A small sound classifier, trained from scratch.
Model: 4.57M parameters, log mel input, arch conformer, activation gelu, layers 12, width 160.
Rows from block 2, named by matrix and row number. Each number is 128 + 32 x the weight over its row's rms, rounded and kept within 0 to 255. All counts start at 0. Numbers have three digits each. After the name is the row's rms in percent of the matrix's.
# pw1: conv module expand (GLU, value and gate stacked) (model.blocks.2.conv.pw1.weight, 320x160), inputs 80-159
pw1.0 118:165164068121135145097139145138181058152131128124141118122110122104190155050138128073106091157091126164159172110062142137122167148117160080190077070091103123133150173071139130114078155127075133125132110105122138097102168120118118145171106109
pw1.1 092:100118094124168177180088119179090129067136114149119119102108139156093181084136134135137118105137151094173123111103175163163129157145133076131128141135153105120131141162108121114161121188155131110116117137161117071134109123152111099123113115
pw1.2 072:166112142121138147087142144137160109116112083140131109182102161148145132164169115165143112097086170098152116185131173141164140171129088121150150182096127050105133176090127167114167171152111112146187074162087118129148137053161131141080082152
pw1.3 109:101112122132124117092131128055129157093080144097156138102109062147177130066144139186110097084079084228143138130125108091157155129167121146116092174152147144181070148108171144161110151120075125122123175157136140108159134157212140134114147182
pw1.4 082:090129151211124137137091153126087069080170076104144101148116129131126144134078120091134097124052112138092164077148109115148114091034103132095082124138164192167140171076116155154121073123173105101134096073163115118175095160134142107118158132
pw1.5 088:149140136109157119136136108108146146096113087068120088148137136139146118108071094118162098060110135183202150129146140166100071134180161138145113102179107184107124106154167116134109131088169105151103120086178167099154051170180126094103149146
pw1.6 081:155126117113094181154135145157117147138142074095153126172141154133118083118134096141152113124116085089152171128097109134101126102145133172143151156168167092166112064117113087089161156159134107143108062096139148092162117138077150076130181107
pw1.7 073:071188101094150115141131066116105178127064174150129182151156118098118126142130124129166108151169131174102175108105114129086111133113124106130081141123166159103143046123119110108134183175157134126160158050108071121093115079190136165119121178
pw1.8 131:161080111111115072127179125108151082090106117118103132162137109137182125158142162055060132071126161153142137169127154110186107115097141062133109122137115126096110171048117149113096154120140179130099121095145082174099101141120129184143121124
pw1.9 116:110162117111143102127143123132141100120111173102101163084113039098137095122090103148125108139094126108122138106129122103136136126155137195149107085176153199173095217116166127072127056095125130139109203148132149134131167088150177095125101166
pw1.10 112:151126138059138154173073114147188076210163149082109156102186126109124099107150116079145156113166136131090178106119105153156093127147135146179164084153199094079170199121138150095108117127164153143096100075133156170101092083150156143134151158
pw1.11 120:172090128108105121168117139114119069152185153101117100136136092229079163070104168159187110136134138137127109116110110124098097152209094122135204127122126166162143151133101137099138079172056081121131107171120119075191106176151086055131091124
pw1.12 099:136160110172125096176166122106116067084122126122170150161134134125172198134171108101125105052157105113136105160207140124126116080071094119134138131090095103109164134067099132161099141112113114153128077125075147164100124144097167170118140138
pw1.13 064:142091120132094125120122153122112108172152141161173083161061068151158134129158186088127156130097142119128166131105148086167140129120129153126139144113183165145085148143176079140141090073118101140169088126162172156090142128176095218139143176
pw1.14 088:124060109112145139115149137091146134131107129117085099168172137151100109087104178146135152119118124090170044168158140138175114145178097181110102134147142083106122113209130153084087138141141076108148134137121157125152150143079151140097150059
pw1.15 084:160193115099102164122104139124132164157076080120138066097125091117061132151127132106196138139161177107148185128090158156089126104157123175094145158197161095109129111165148071053156142172106158139148104097078084076160131102176137161135115124
pw1.16 084:082078099171060111158112094127159112107169153144139079175156130155121128166144150115141127127115150115109127127182193147154122106102081116073126129160130083154139153167166130135132116146201121150117157155210076067105124125144131145171076080
pw1.17 119:168086096141129134110179137165135132149163142150105118168182158117101105072082089151145125185133173179128078096086126134094154095091095143094161102124107133122122126097110097109126176150083133160086129126168104140076122064170079107083164127
pw1.18 091:106078097113125100146136101123140087135080166096156112187091172166138162120136180125082064067043170116142178125128170090086109111090073146141083093105140163184165156122063165137146094163127114119189122127189153086144140128140127106162133106
pw1.19 094:136092117063130169192133135102097179152124075071166075122132121084055146145169109145136153099112125106121145105164121121135137189057066127139112162159124132137077168090116095121121138126087108128165091117112125102178114106187125207149147138
pw1.20 107:130131104091175124112113091111114190090057174122169129065070106116088140140110105064102112112142104170141130108080138166120179117104158101118109131097172149244168146173176144130128171110182089125082132084172110123181073127130124118140156169
pw1.21 109:144150138203135133078185158145130096195100204153123147101116098117184192164128121195162150125145116171104079110147135168099117165147124127117148112088117160165057113133140103064142136160056157087144142159179055115098116148138078107138190122
pw1.22 104:195115151165089099111178164138171144083112120189184110069110146126131169146142128085121143103108131205108142157151098152123157102119169092132133135083120152160153083120144085120132168147155165115148158118132114157105078149156110159105100141
pw1.23 084:145122072131083099200164096071091119148124127147134162162151153109121153122155128128143107161114076085121157140086172108098118143066101129128177145132171108193136092044142144095109135193121155156125124147149097090134148130116128037146121166
pw1.24 099:051119106099168112088086135077177088020129108113153159116151157120114128136135103095091108160096171183146157111140124108100086111055115069187135102117137114134136079165105139106120100140127128121101075061144161143107133205116134064129144142
pw1.25 121:140141087150133108144131082146057080115134200090133109111113093181112133145120122121167138081058129051132172069079118151154133132124135059123119103160101087158105160193093188113135115165105097071120083104098110112150127160123101102136110136
pw1.26 103:136143141141168115128107123136064151154165187180093139038163116093166172100112099169176188147122134100171128059123122063150161140148075142127116155113124160135095124111156058072154152137051051111159146182159102129113105162116152118069143122
pw1.27 111:137101081102124177103127187138163112170105100191119146177160195191135086149184101116175117090110136128149173080172129106126123105124149111130180105172179100126094160128161123122115183101138171188085105092132116136098167124098172135123176122
pw1.28 086:123167115108140134141178101125103161186139128147120139120137059146143022047078109150156129165145067154100169104097053109151165118094160194156125103107164148216093067119160126088104113099081090126153092137119148115099067143139117134145114111
pw1.29 084:119082185090104085097157097162176130092165134110170189141163155092099095171136127078163129063133091176167133194118111114100138138100135142155093130154130153156142152118198156114117203130161143186052143145149145109112140128128110076180140124
pw1.30 107:107151130171176139152101137121084184131158138139092124110098100142114102108147177224117089185088121101121139071077141145132110152111086094113096163103190105163156102133115110131154114143114134138101128139183119082123118119124055114108097138
pw1.31 095:170144116193207182117083111123126152151142117104113121143136110152093081117104142106160153100137127070089099128119117207092142128139128111147141067173115124125150157141112141109100095120140140162132151176175133144095061122115129104100202187
pw1.32 086:105140142114117123145139154168145138113112084099118169140097042103136090163113134060098111104102111159097155194088045150088163162165146144068135076129111182074152167118150125159096162192155134156087077093131132102123143104180089128179152119
pw1.33 095:110081103148104136162135143179094151234119099141139120148152059118110156166170137072152141116153162128094151099109115121097109181147077176176177149160100167161116145126187093089124162140100128131105141132097146169185155105138100113114172119
pw1.34 082:143128146081140133128142143120146171081053159154142140214054186123085189174147156138163135121095137135089131135125172151169155099157095109123152110120116108092147087145128148133147132121147146124179107115089125139120109158098115081062120144
pw1.35 086:180136106133126069165193132058106193117114133196164161141037132132136135132076154129103163107134133117128136152174170109092130158100104063136125106082072146178152166114095114198123085132103122185169143091121108119118128127094179141071150149
pw1.36 106:064043122116080103131117081185134116176100155069075092150140091183129189152119121105118093113141159099148179135111131109117155140120173094141135157226131138124145167113140111165054170160134110169161145198085138124139171061110108147137112112
pw1.37 099:039156120180134154104136112115145154091143158108090086181090154107137109128141101141103080172159098106115149156104159110108134104172140157139099154061140158192124125096168143098128131139158137147080100138102134112099170078178129118125072090
pw1.38 140:086084123092096122134119120090132112170147179110077109094139139166127176108172188161179128139136131115122167203112154112165125129121101123092075170095125109108100168145127136125124160114202154141172113151122108096150176132102126124152114071
pw1.39 135:126127190150148126132093089101107119155099071130105116112208152101159176142156159074123092140125208125161201099082109124104157126074133141164108076155186129075124178167133143070108150150120127104086118150106104205092147108197043078111143108
pw1.40 071:074094140161125159130152121141142123086093144162169132109086185167151146186168073115148089098146159145137182118153105072089134114061144132154128163104165139116145127155184155146087178121101175114125156079179134156149120087071204204152096082
pw1.41 110:096180096158184113059116120130128161110110123122144125104133134130118162109173106127126114103121166101131121187057085070095193163074132153149089134144143151082150125145146220144105121125129094106057120086146081182157130146152190139101127147
pw1.42 081:027105186110127119118143111106132197155114138125098115127144065153182096136112129083103105132169124137140130142104147149136068149122193085113059141137159118108159110202165115112149173148181138093078116055133137111128065143121149190149165145
pw1.43 131:132209117147122131112097101135099134080127111101125159095077099131094097117105092132187218179063135179111112135153089211121113140177117134077125200098095089118164083113080120119161151064179110132143096104168108171121124111138148110144131181
pw1.44 080:161130092139092109130151111153130124173104114149100158178129060160178131129124102121092129187160095108177121070077135150098140104128134127104191109111146168094142082166070075102141157158124104117084034100135157106090143134174105157115178146
pw1.45 101:122149091171114123172093124113177094047117138149109156120123140077103140130122089122123138170103150148165163198143162108137119149134155078086129096092087074088135048083124069070113208137088145171134111109151089132177123149051160148113121137
pw1.46 070:134139138098125149074082131119091175115089154155142177092108202090134123123084097167111128148173192128152121175123133178117146103114113124113082151112151176159142138128141124160176196094150114096116158134104150159176169120114125165094089124
pw1.47 073:120099168115092140114119105120100131194146151132095055141076124158092149092101125128038174117104078067099139120138070161113169144133149155104210130146125129100081124150164168091144127142145113103131133093104169141131112154058123156083100191
pw1.48 101:077163107122115104099137088112128101128146175186139145137111112205072110069137076153103125141120118139117060176096084124131130218179095127087154102121092103136139128103154105121148081146208115176150124165154101104108097112121174126110157147
pw1.49 104:132165109136069126147163144158081097121124078185093114112255114114139090118088174147127127087094183113091082111090090150179141104090149175088140108123122122115123092146156162116156071130143108174143115100092124107107138144101099122137141097
pw1.50 091:183117061146175067109120104166130132126137114135111082163171062148141152081159144133190067168060075155132105135123122059165191088082080151177105124159142114184129166096128178178121101121089115161076153145154089185113132112119097043158183139
pw1.51 068:115121101067119096155171184159106071141142128144140082119147196079168178124092122097095111151044132115092175156181118124169100131141141075121082059120150164146148107118167177125134105133147117183122138122144154124105165124153141160124108088
pw1.52 091:137170108117145084135104069153142126157110116135043126101103096133089131113096159159102133132130135120110081180127148100115114131158135166112149136114118151102062195149144110075167079148159113092102125125130109105147135150140104147171166126
pw1.53 113:095162118188132140142016172117118135135109113156105185115143097130055135128117184123180172162179169097099066153155108099095104132113114157108113183130155109102159101131145123151135084183143135144056105136096108113097094160120080119108148085
pw1.54 096:120145104113173119048114142110187082107127101137123122172131092119096088154112111162120168162119080118185051146138140103129175088129128139098173092127162039098159095120117118160137129116146075142152086169141125119190125061086101061094163139
pw1.55 106:110092105126107098097153094156180097139100136108127152119122118109126140111132127134110142150131095140113059114079118142127088106158082107104146050121128156143167148164142083127157081140123120097154194141092208132172088138135144153199168150
pw1.56 094:089203118121149114132106126118084129132085136138061164127142116122121137101097128104146083143157151144113114118140102137117146172110173096135107157160084232097100100133172109118140112076107167118123141068114129099100177153180089176093109151
pw1.57 091:051166109153088134127169217123090118052159103109100108106134158123151101120174118164122139088098188123162118141180125134220099088111124133123104141107128051128099114089102129140136183117154121162061114084136093158122111106146122108100119095
pw1.58 096:204149092105162075137158172190179107123114136105148105115071107178101102102104113058169150128111153136113166131132100100149070141139111096133073111150057137092128127159136087114137058108129150123189086146118109124086132189154189129131140203
pw1.59 105:116181169102113142112108128122084175104106063082117124082065081137102142089104145129132106164097195135141125119096128069127136129171125127134107139177089112039129118171089137107115138098100149145099096137100148173149134072100101072115150181
pw1.60 091:166154152114135109130118135138133149135091111045114111154064113114111128105054126103119150099137145117112136125150159156107029137110109147113204108202136169157087107179090166115122082123134059093109129106057130093102149026127155143095131147
pw1.61 079:166127173072144114127129073100121133081095099187098097128177116147088068138082128133057166120148125199104175089126088166103136092094105176108146154136146150094126114122053110160118136168149155143130122098077137173197149040165072164084134150
pw1.62 084:179127123170129138144085112184115148115074158081162111207098154077167175134121157145163097123100125159125108121135128128181127125120105163154080105116163125103072143140088139104147067095104083125129182129121100144167139115082168161130167184
pw1.63 086:163099097157118152134172098116150153107073093170156121077113183131125075112131100143129167161138070134176092114114120140100173103171124159089109073133069069078103137152185102151158146118138093103136087168154137075184169110089177157186113093
pw1.64 158:122102139170125109130106202121189126103172082150160108159121108152112114157119170095140154146104132117135135142138130183169112125149054124144126157187123066104095152077135170127129143204190190107186083081098111111054138210127149165141137096
pw1.65 109:153131116157145126081137166151152155136193172124105164147127113181113141163146108168123152121118135063115122145111099180099140097190070136094101146154149034106114148142096156126112075165133165116174047131077113155122180138073150154135105094
pw1.66 079:139132129154164181165069124162114138105154145054085069120068118117086128060153137092183110109158111132107126147089145112168102149110145178104104189146119129117121102083125156094144076143122139152116095152188155154184113113179151054163132103
pw1.67 131:155163171106062139177074141175084206180079180127194176091143131141146110098133145181157130113142125127151131091081087145143186130135109134111160139104140144163106178135168106129190165129118104137106134182102166172166138167131107100114111095
pw1.68 070:067107126132143113128057135148115094191147204123120145133130060113110171180128124183175127136151094094133076174073113194097190163162082181174174087070162099141159089137136102149153204160105121119148087124110066186147109083166096132162143136
pw1.69 090:116155124179160135081121086131102110136143115126114114076168058132066116014112134148117094123113098114100163064106147122130110084111134157124118123124154185191142134167124118045098081132076123124126124145116149072139126122186106083127103125
pw1.70 080:171051156125119139113157117153074170159136097122095133113127102140074130115150142160121141117167118128139109087115122144096198167109113129170112120152104103080144121184065182098130154120108157159120142100124107163144123068095072154091186128
pw1.71 071:149209107154127090097102106129142144122152141095152087183157143107140084141159121173194135166151125139111139161194136129080109064146113123116096105106139134125118105119111145128123116090168080123150137161172110082099117131141118135114168065
pw1.72 098:173088168123143122133084110050126104117146159111107137151141089119132190105120141109139104090157147180105120132137128107170133139099188158116122140147111057088084071098109130145104099079158192117119146114150151136124134116110149144155073150
pw1.73 068:110143114158148164108098154052128102102093163184134135111126125189116094185110152137090116122141143136128118196088154193107109145160121136078086116147146140065107114128128096118154107197150178090135130077151117162083120099139092176104053103
pw1.74 132:116085129066139102091164127065142105092130128123090111155179089121101134170129110119060197101130127123140140087162150141143164073098128120090141101160174094073088093121166181137093145115163163086103128106098116196135142088069114146154103138
pw1.75 073:115126081134076130147115088133143108141126089132179153128092168130154123159151107133130110161120112174119145216122107130192099147155163103089128098148127107156131084089116148152089176064165162163104120106177155117073198128133186159094121133
pw1.76 111:145083123098135134099161118143154142039124145169164119189144163161100083112145145146107168125176098127129088117174098112079084110102195091087160133096163106105140110071145146113079162106149110122101157124144117079119119106111113135156137147
pw1.77 083:161071102157125127117180154082205178081148156120220141172094076143106163162117121123083102085114148141108176159145152127134130107128087150160169048125089067159135189122091157169114090118171083116116082141157140144155154057108102070121161208
pw1.78 092:134129128126095115098141143197128120079118118114148119117087120137142139092130091119072156114174132202173121124067176153150113106122174103136150106112094151133134180167101103093146165103132133150139144166165134129143120134192107138141160167
pw1.79 084:101139195185178072178092105165121152070120146090141116167114191140144187146140102123159092149135152125148152114116175151147135089107112137184106178105124149121171165157058147139141102113165131095125198121088175117151138150081157128100077103
pw1.80 132:169155088090094163124129134074126192093147126110164101185172116169176142099194148058123169136141134120142140135125152169075172137118120088080194127137135097106149126118107127134183161136151116139114108130167094117103092046111135124080143154
pw1.81 080:151169145108088074162130090134083109134119145146103197096169113182119174164183152126052154140108131079148145110072125065124135124147106154137165145136129147110143119152123131090168112159109110092120133169110148164116140165102134122112136181
pw1.82 127:107207190123143137123108128124115112161110148107099138203151110103162149091156132000120134175104172198166133157111130087149118163146156142145162139190150139140115154181167146079102108164119105167067179140121101169162136113131179059112126095
pw1.83 102:149125130125138129158126174131166157168158058090138111146142119140082119152115127146100070161115154090132127038100158110115103122129153134194100073124154141117164124148109123158060066124095120153144092102094197157140121094109090092136149178
pw1.84 090:130150137178136160079134116130145099051151106126124063139185156170103140102192132099171111109119101128166148146141146076181108119118147149158124104112163089100115141145135137154100138124076150187162134147164121115108161105087179115167127113
pw1.85 108:146126115110079159180159153166088098156118095143167108149242150165162114094119136137112087131143207155097136158081160055177094119122148123122191078127134181084113124100055111084149114154067111188161111124154116100093123116126104105161110134
pw1.86 115:077117161138162121099138077070107217109112110099114133126072163121113162134096129146138169101145178065102143119174097059129136114079196108155104157136145131070134128157108123154165121180119110071139055138122096142194145104130129125086130199
pw1.87 077:114116125101062121140104123097111129158145075089129105094128119139130087121128146161090186129154131114143099171071118145162136211145150128068210129181132107118128155132122099173144148164108133138063103153150137116125093125174130148183129141
pw1.88 091:184158180132158088180096102099106124067129071151126138124114093138132113079113130153173100181146149126113171153104146083129107082118137126099130139100124127135131111069114068142131092030092145074187056133165135159119098147153128136107093226
pw1.89 088:113136135109094151096146123048103095099187100095116135175071106119177113074084148110108127133052164156180154114142109155115141152087145107085072110150123059101163140103173114102074117157105119089169112138181128149143161121174146122135178147
pw1.90 085:132132165077097134175131109159114135158229137135187107130052132141135159094133076113110104153100100132082141139187167102136125091100122094185113169149158148164079143085115149166109090120164071078197120104132132103134156092163081154090079137
pw1.91 108:165102120105147092111110120138181177123136166144067103085126064110156149115113145106107109164101145133107127116120126112142109146163169073130097131153113148117198131159219109058132120165127128083153160182170075114165070137099119172108118141
pw1.92 072:185047142159195115147110117070113188115090161149149095117081126109105125136142160081141134074062116071119054126143141113135114118104161153173081191159158136163103173128128140149156071083162133098200112112091164163175106145112104101114133153
pw1.93 091:075118159088130105112141195108101094095089105080113106103161127169115128144141135198126071144088100150059084160145188119128132146113132106168115133106130150140174090131130112146135115133154131120108112095147105120080143116187103125136084145
pw1.94 067:105155143118118107138129123128115148158117151142149185059139091182114102119135133090148103082224146139174093112135069131136151135120132098092130105113086144111081109126197112124137146135166156124081110113120136071100174124107125178150106124
pw1.95 110:130097156108122087067123126141163143164167141184131086083164139123135104161147130177136156173070186061108148125204167122152134076084111138125109147123196070125190116155166114193175110150111129113189112117069092167144126099147130138117060114
pw1.96 119:111091133151124165117171089151102084157119069068089104172136177121114127150176142095061151107149152153152069126178193132131099117115128035124109139175160129141096120122136131154120128095091153132146130132129109141115174138153177171166125145
pw1.97 075:120099111145119178111081094151152105113127105117100117108109186171150133068139145127170122212148158102075137170139135171102175122133094131145160063127118080162154090117084134051104130068158168166095100114147158097077153136130143135159066126
pw1.98 074:108168072098179050135215152123175106123175148098115127149134075127117137109125116165169095155056049173066085139104148090131085086147094127125175106129141132125105142084123142133152087127160160121207166156163109086129140090159112089160092113
pw1.99 093:164126078127097124131112141113094115156127115160117135130091163127134111082089122173167082114100089109087123123060093156095094209139149140157138111111089078210144130098153132110152149115156131130107168153154116104058154152169172147200153145
pw1.100 117:114095095137122090152149149148110119105135161134120155136129152086169127081185124074098119054103144182174175146086111127140135159078136091149112117096120120101188166100116116141112120111115159098105112115180096168103128187119184141135141106
pw1.101 077:106167150186049210105140173082119122119145110174125107167150141117075141091142106146099127146144116143148105166110200132196161154083135116117146090080067166137101092131086182131129171204174138191145121093123106164154080090111159150171137092
pw1.102 092:074098161142116118082190060146105177107163156163079166140102119120113158131089127148120100150126129096129064140087100153136153195107108112162126082107162152131131090135108160161172152146137072189107114114082125141110130103134042135098128160
pw1.103 136:142047132154113086094215186132137130118130122110114146112177142162116164138142119136198211096179111087077168101165141097139163131074128175136099159082123091099116093118153125134144130128133127153114099137148059123134151123128118170104115078
pw1.104 070:193143106136119159171133074154110124169152140100153135110179115152165142120072101143133102152177129085132131067104116130164205171163141156161176160159159135126122132111097111083099096108142118109164124118075123088180100206155055126152118175
pw1.105 083:122062125077040123126180161119104087149121152168134100059135195138150116153128123183112093165107087053134121182110158110140069059129100105092080085094145147101066071117126129143180161121130159146080093094144164116142094168083137088127120086
pw1.106 078:088162107205108146130113151158109108137121092111199118134118166115132110077121119158166085145127183154115174158160149129145161071142102137155130091099076156158110182115143124102118094181132122072154094097158125157127135099118149112119056174
pw1.107 102:077103115081181141150118079153079102123122105110098104143104128122181193110093120092160080132141141091158096129085128138092064119166098131114157119177142119109182063109113165129105136108149189109131138159096144132117139108154112137094127129
pw1.108 094:144091059151097058089128132134127088134135113123128161072113125154173150101085106135119125189087142123092121148122109043075088123141134139104063104091112140110136047111108153119124120139161122120174148113071086089107129149116146141157173096
pw1.109 113:137142116108139121118113096160121202194144150169144144111120120107146080133108125152093131095083111080108116080094098176087155114131099192137130080145120137122124094133111089156142162123177127141095085135129126088062099121138091110074160173
pw1.110 122:107119111080134084155171158183145131169094087120085142151192157034158131137100142076156100123157141157149129155103162116079132147155117123130065122184144157105183104142139138052063152201125102112103143127092123141121177085148079130163095121
pw1.111 168:115132169115109184094085139139099104214127110088151130134175160141100043192134124163139140150124171107161044111143134104119140186129090132141098075181105133125072158191203174096125135185103080080071105193128140100151104153101105127177139097
pw1.112 106:163157173163087114106128056136067114079103094102146120165151175156063134079098116152127054142157152113081086146078173082143111143163165178171141117130117125081127089158099154119120103141063086116108134107141087159161155074128137120069129158
pw1.113 095:157153136110150130129122102158100198124210138145155133118060068126148137097096100129126089147095115120028117130125157102104133137147067116105148082124085126127145162118119111163073138126121112160164124123126100164153113113148095068065162157
pw1.114 098:124188127139136153180143150051129153128146077074121156166103082108155091111122134134068116136118113066185116133093106089101160149136095120061148153163152169082120111129195111134146110226117072105155120142153146103119151127180079122106143085
pw1.115 078:094068187110117159085183050131126192107025140136111135101165072119110114132089161112112167137191100129159133082107100141099158104153154138098094137155181090092107025148160117124095171138148155097084157121087057127119150052129096217104119139
pw1.116 108:151122107091132109152112136102111177098040122074075147175056146181146099138101187052135133115094081167111163108104147126174111121133197082155163068108142160137154114162142141071154120110111150113118156115152140161146086107111191148171144141
pw1.117 087:088087180075167129129103137089139112101165107053127115127104212158113150128148134184136084135136175092168146108092038122141157121160093058134060097128063139093136137107049159113106204114117106112134127112118094124129194129147089167152114095
pw1.118 129:100126142160157155083099170130103123124112105120074138127184143104143147133081138145217086071167154170115140078143119109142133111115145138178139109152143222165069128142150106146142091106119131176104194176097149131097163155219066149078139094
pw1.119 095:125076157139122130112155146108179085160154141125161119074118104167153137140147075091199083100117186126101144134211157161121162128075122111093102147152146094159090149083173135155172132111153130151081179150173092155102092149167137154200070119
pw1.120 076:127138077137134117074132160108147106162155153123127116084086135123139132121064119157114123168100069092137072127087153165092167133177113106118150100121130142160170104150132100115139106185088084114160140157130113132166104129136087100095133097
pw1.121 085:131107144118074126109113133167087121167180145147091101136124178129136156136135125175122152091114109085105147199166186129145083154077104130142115058107112109136127116146146143090119141084138151165092110091094127125107117194114112157165102128
pw1.122 083:120136113201108139112111132049196074123114100114119128148137162125102139068153150073132134119114130162138136194160112115108091102176137088117117142097140097140158109115136172175152080113114155119153188105167139114089151118122157110129128132
pw1.123 092:114117109128124193156093166099121130155113139066131143131078126156131136061147096067118137140131165160102205151163135090177100183165148098126116086206158110162079178142172191125115090122143137135064173178164116116096095123163121154172133099
pw1.124 091:090160098119100138102131128120111085150114120145145133156170136112150122124113140123042106110106164205108079163167144096132067147127190113101169088138098194073123134105121145085103154181066132144184120138131040129132089115155189141123118155
pw1.125 083:177105100113168105144123170176188127127144149147142110118139134157130144159127183135146150105117048066065134126094127065145100110070090147149123077109107171174125142114113175119126101145118140153111106116137088129064178177112067086155116064
pw1.126 093:183116117127150149071109084078092190163080139114164170184104126145154124173093121105124124139113172127156122080121146100110143137160129166110161135097112114123107168127148145063122102117111116082119176083110142125098153095162167115166164150
pw1.127 125:095128187127145147070123125143134186152158127154084121107168103134125131207132135151182173166156154110129129108179150080175174155151091137116091137132146157091118129144155135158104127175099092097051100131097107133125100117099102166109157173
pw1.128 072:138149129114151064125110152121149059082059139126108143111124087113113107110106113074135125105111131130116168158156096076155101073163153133117125101073126091109171184119153101093129097086096177099114171177154110173075138158154147108205110147
pw1.129 078:154141127114144173138145100132140132124168137134154079201103115035136119102129168112110114166134097057153196099127180133104083091145159107158111105122164129144061108151126106097062133151120109124167155086117158143130153113145107110155134141
pw1.130 077:146110113145097126056113127057158137108108113118122126094148113167103161073120109177122110148038109096189159086091146114133148179202164170114139136152140000203078154113174151114120125129086086118110097204153109102099143151103118114167115148
pw1.131 092:117146127171148149174141127182120184100116155125092117170123103096138137182140106156123135139123100086077117094144145116067155101107092133155109189114174055095103030120135130094106067108126118132138104132104173156132146142081128167079088145
pw1.132 084:085152083095085104059139110146171106132094102116135173196168173178082131107147098150162149132129112157166101154160173154119160089182131098113141133122068107171149131137120113171174173165182128186139111200111068124109166114076172163159157164
pw1.133 076:115112117186205124094087191170155127092117103111136094127194137170138190136117139189205078087084172101148196129173155124084167088126122131170089139149190126105114098188157135162147099088133153123187125163116167175182194118147131128121142115
pw1.134 093:111137162112137153057155146085121178165121102124126170154120111139141102154126138106150112089141081114163135112121108094125127100228169185075145109172134127094114139123114130142084129197098031107112149144098153190129119057119080159105150124
pw1.135 084:173110114087152155121142120171200129166179142129162093110131112103162127104084165159087115182057105083108106070120137116113139116164124135120120125163154186103094122130128066086103132147139125160177131155113137132172148114133150108156112126
pw1.136 116:147135083137133144149201184158122094108059094088151135129105163148153133158176096117111112107188159116108169078099075109121147124110170138116131133093039136095134157079144125137117061094079159139131120131157118173148140189126135113180136102
pw1.137 084:098162144118112030073131107141114121102122133164083148183182075119137122133086089165172082128080131134135107087038128114071122078173129139134142120112161133106164110134158064128169128128139167128095137172144163131108113155131153066137116100
pw1.138 096:130146128183120107122079139121114189128068100144100144126072140088109106150152155116109153078133151076118164124138126105103104092196112156109107134148104185187081131113167140116147173174079156108122131117090101171133061171173071113121124163
pw1.139 088:134086144130166210109083071095143160070133141160129124156142147135119107202097127072124129121108158135162130118180101175093112124102148171151142124156124140098112201122103149136069123109191169107101125085149097188150102172090139144099123137
pw1.140 095:111135108065151138115058092124094168090147120106113116039144150144166115110081130165093141143162138140103148140160072171137125154138120053141113135082122117177122119099172135124156109110128134095125110084138083062111146129099062141141132126
pw1.141 084:142151166081086130114167074082148082129136072126065096112156129144163147086137107138118096140188189116123136148173135126104110194103128108134177079175111159197130142160125116139113169170078101114101109110116107141089150131170129119108134158
pw1.142 090:087101126196126124101093170114144091127140172127119116132121132164159142073130165111136133099060127101097135204090173151119121102098100127149111109148183101173142179160126161081096145136131154114162083174104144119114138153154135156155148110
pw1.143 072:060136098166184054109140020097165086130136154104130181134095048157101166150138110192094111153130091122142077152057092107114081158096078160142077188125117173082095091106098156126135084140152134079112140140116146155131138094130119131121110138
pw1.144 109:089163162151098103094115138148149158173170077119088147118112163117092080157154113148136123188166143141052152158127103170096161209139112168101116158115108129136125108130112094124134138173103097158132153146103180139156086110142094157171106179
pw1.145 071:126118179134093156159083090071091176147142093128134136121071138111131169043161137183109129159091122141132157089123142073186180149145110085123089100159140117190087119110120115124108153126108099177182134095133085154146106052120091107103112174
pw1.146 094:147148158130130120128068137127110180139177129148147148144134126129169124138131117133167140118076094087159130108106105167110194128093155200159081181143157052145128106116137165144076120112168143093121099137147135181157153168100186085104162118
pw1.147 060:181144116181167152116040153198149141077180085126133097126164139232107155097176123156174100105095145091141112091137094108111143102135147155184117129087132086149073145114194144104114086111112116142101134142178113109136176171147103065153086105
pw1.148 090:120135129170148132176103152083146176100093131135050135166152084132124131124137146089100160143107117193195112125150120110092123182086197115114174131103131087186121100077078160159122153058165171118146141092156079130132085130141156117165113094
pw1.149 082:117053099103190071088102154126161139131102139111124111113135095168122136193183141120145152134164111130147105121117146160116113157185120107139130145107129187107174100147146102145112126135088077061138174132104125121109178203132117132113166108
pw1.150 097:132070163158109112080149168155135146156120142170148162129134115101077135145086148141156164134100118154134050157125139180114151095134080146105081120120166126134114170128133157120140106185112121129087160118125159119152122120087086082138114118
pw1.151 101:126122177113167075123184113121088179101138125123087123089117104043111132150115179108115166177143140156114134099097124071136150169193091204137120130074125222130108110165145086135136141150109098107140140125086129098140176106133076184114107106
pw1.152 071:180167140140179174127082126085139173097156081152150118130117095091164080097103131092171140154133124141179125165130086114146112104162131164094095130192101130148150136184129140119060126144146148088136124171147148138141067132104157094140101188
pw1.153 078:170189177115159155105193121125152136202148146112142109117073153134089130095080154145092098167096110129115148127124149087161138061193144115126130113149063132144111114156137119123156149151188069140168089161126162077129140136134128096127115109
pw1.154 111:139099067100145163119049174132118149116184157133150120230082125077120083132125151072153184129114105137133147153148136186095099134172151183111132147135177110127118098090143128145096139127166172148056097131144079071114166084200096148161165152
pw1.155 077:091134112139101085145145131138152172102131127025154125136038118098126135149163153082170149109146152154124135108068133133122144173136085161122156144097118143082150124136142137106093131062169119104145088112142175154168123127130090130077119220
pw1.156 081:118136099118121124121125154115100100048132080132150162110120122132114108130159088159120114105207146113182108133133087174117124162126204119140141093070093168171174151134164105136151165132129140159095097145108124148114109141166153104149094102
pw1.157 099:123163144208113153074126197082136118089143104227110137158148129100097131100146152168110152168074125064088115122146100087102161098092101171117120198093121139150168113105114090122142150203142114184105105113095158126120147138086130106084146134
pw1.158 114:106139087116114141101158153097114120098125108103139132158098168115141182148179142125050166046090100132144095142151106149136112079142125148113165192123116088115113117127079177140092117140182118106175107074139141148103176116095148191102108109
pw1.159 144:127131159118141163167093130137076142102132107137127147130097142102150150163103094123196134170084163117108129124128170141133092077186179169146158129157214088071139128151152122119106056130143103100143110071100111172144110032120103157098134165
pw1.160 152:205147078142156153108120126136136072157100129085154114121108106109180150067120114086090072121116118156160122112079135148123158129113174106175105087127141114185099183090118153079139160104074097117104113101159135128130143101155110146147107136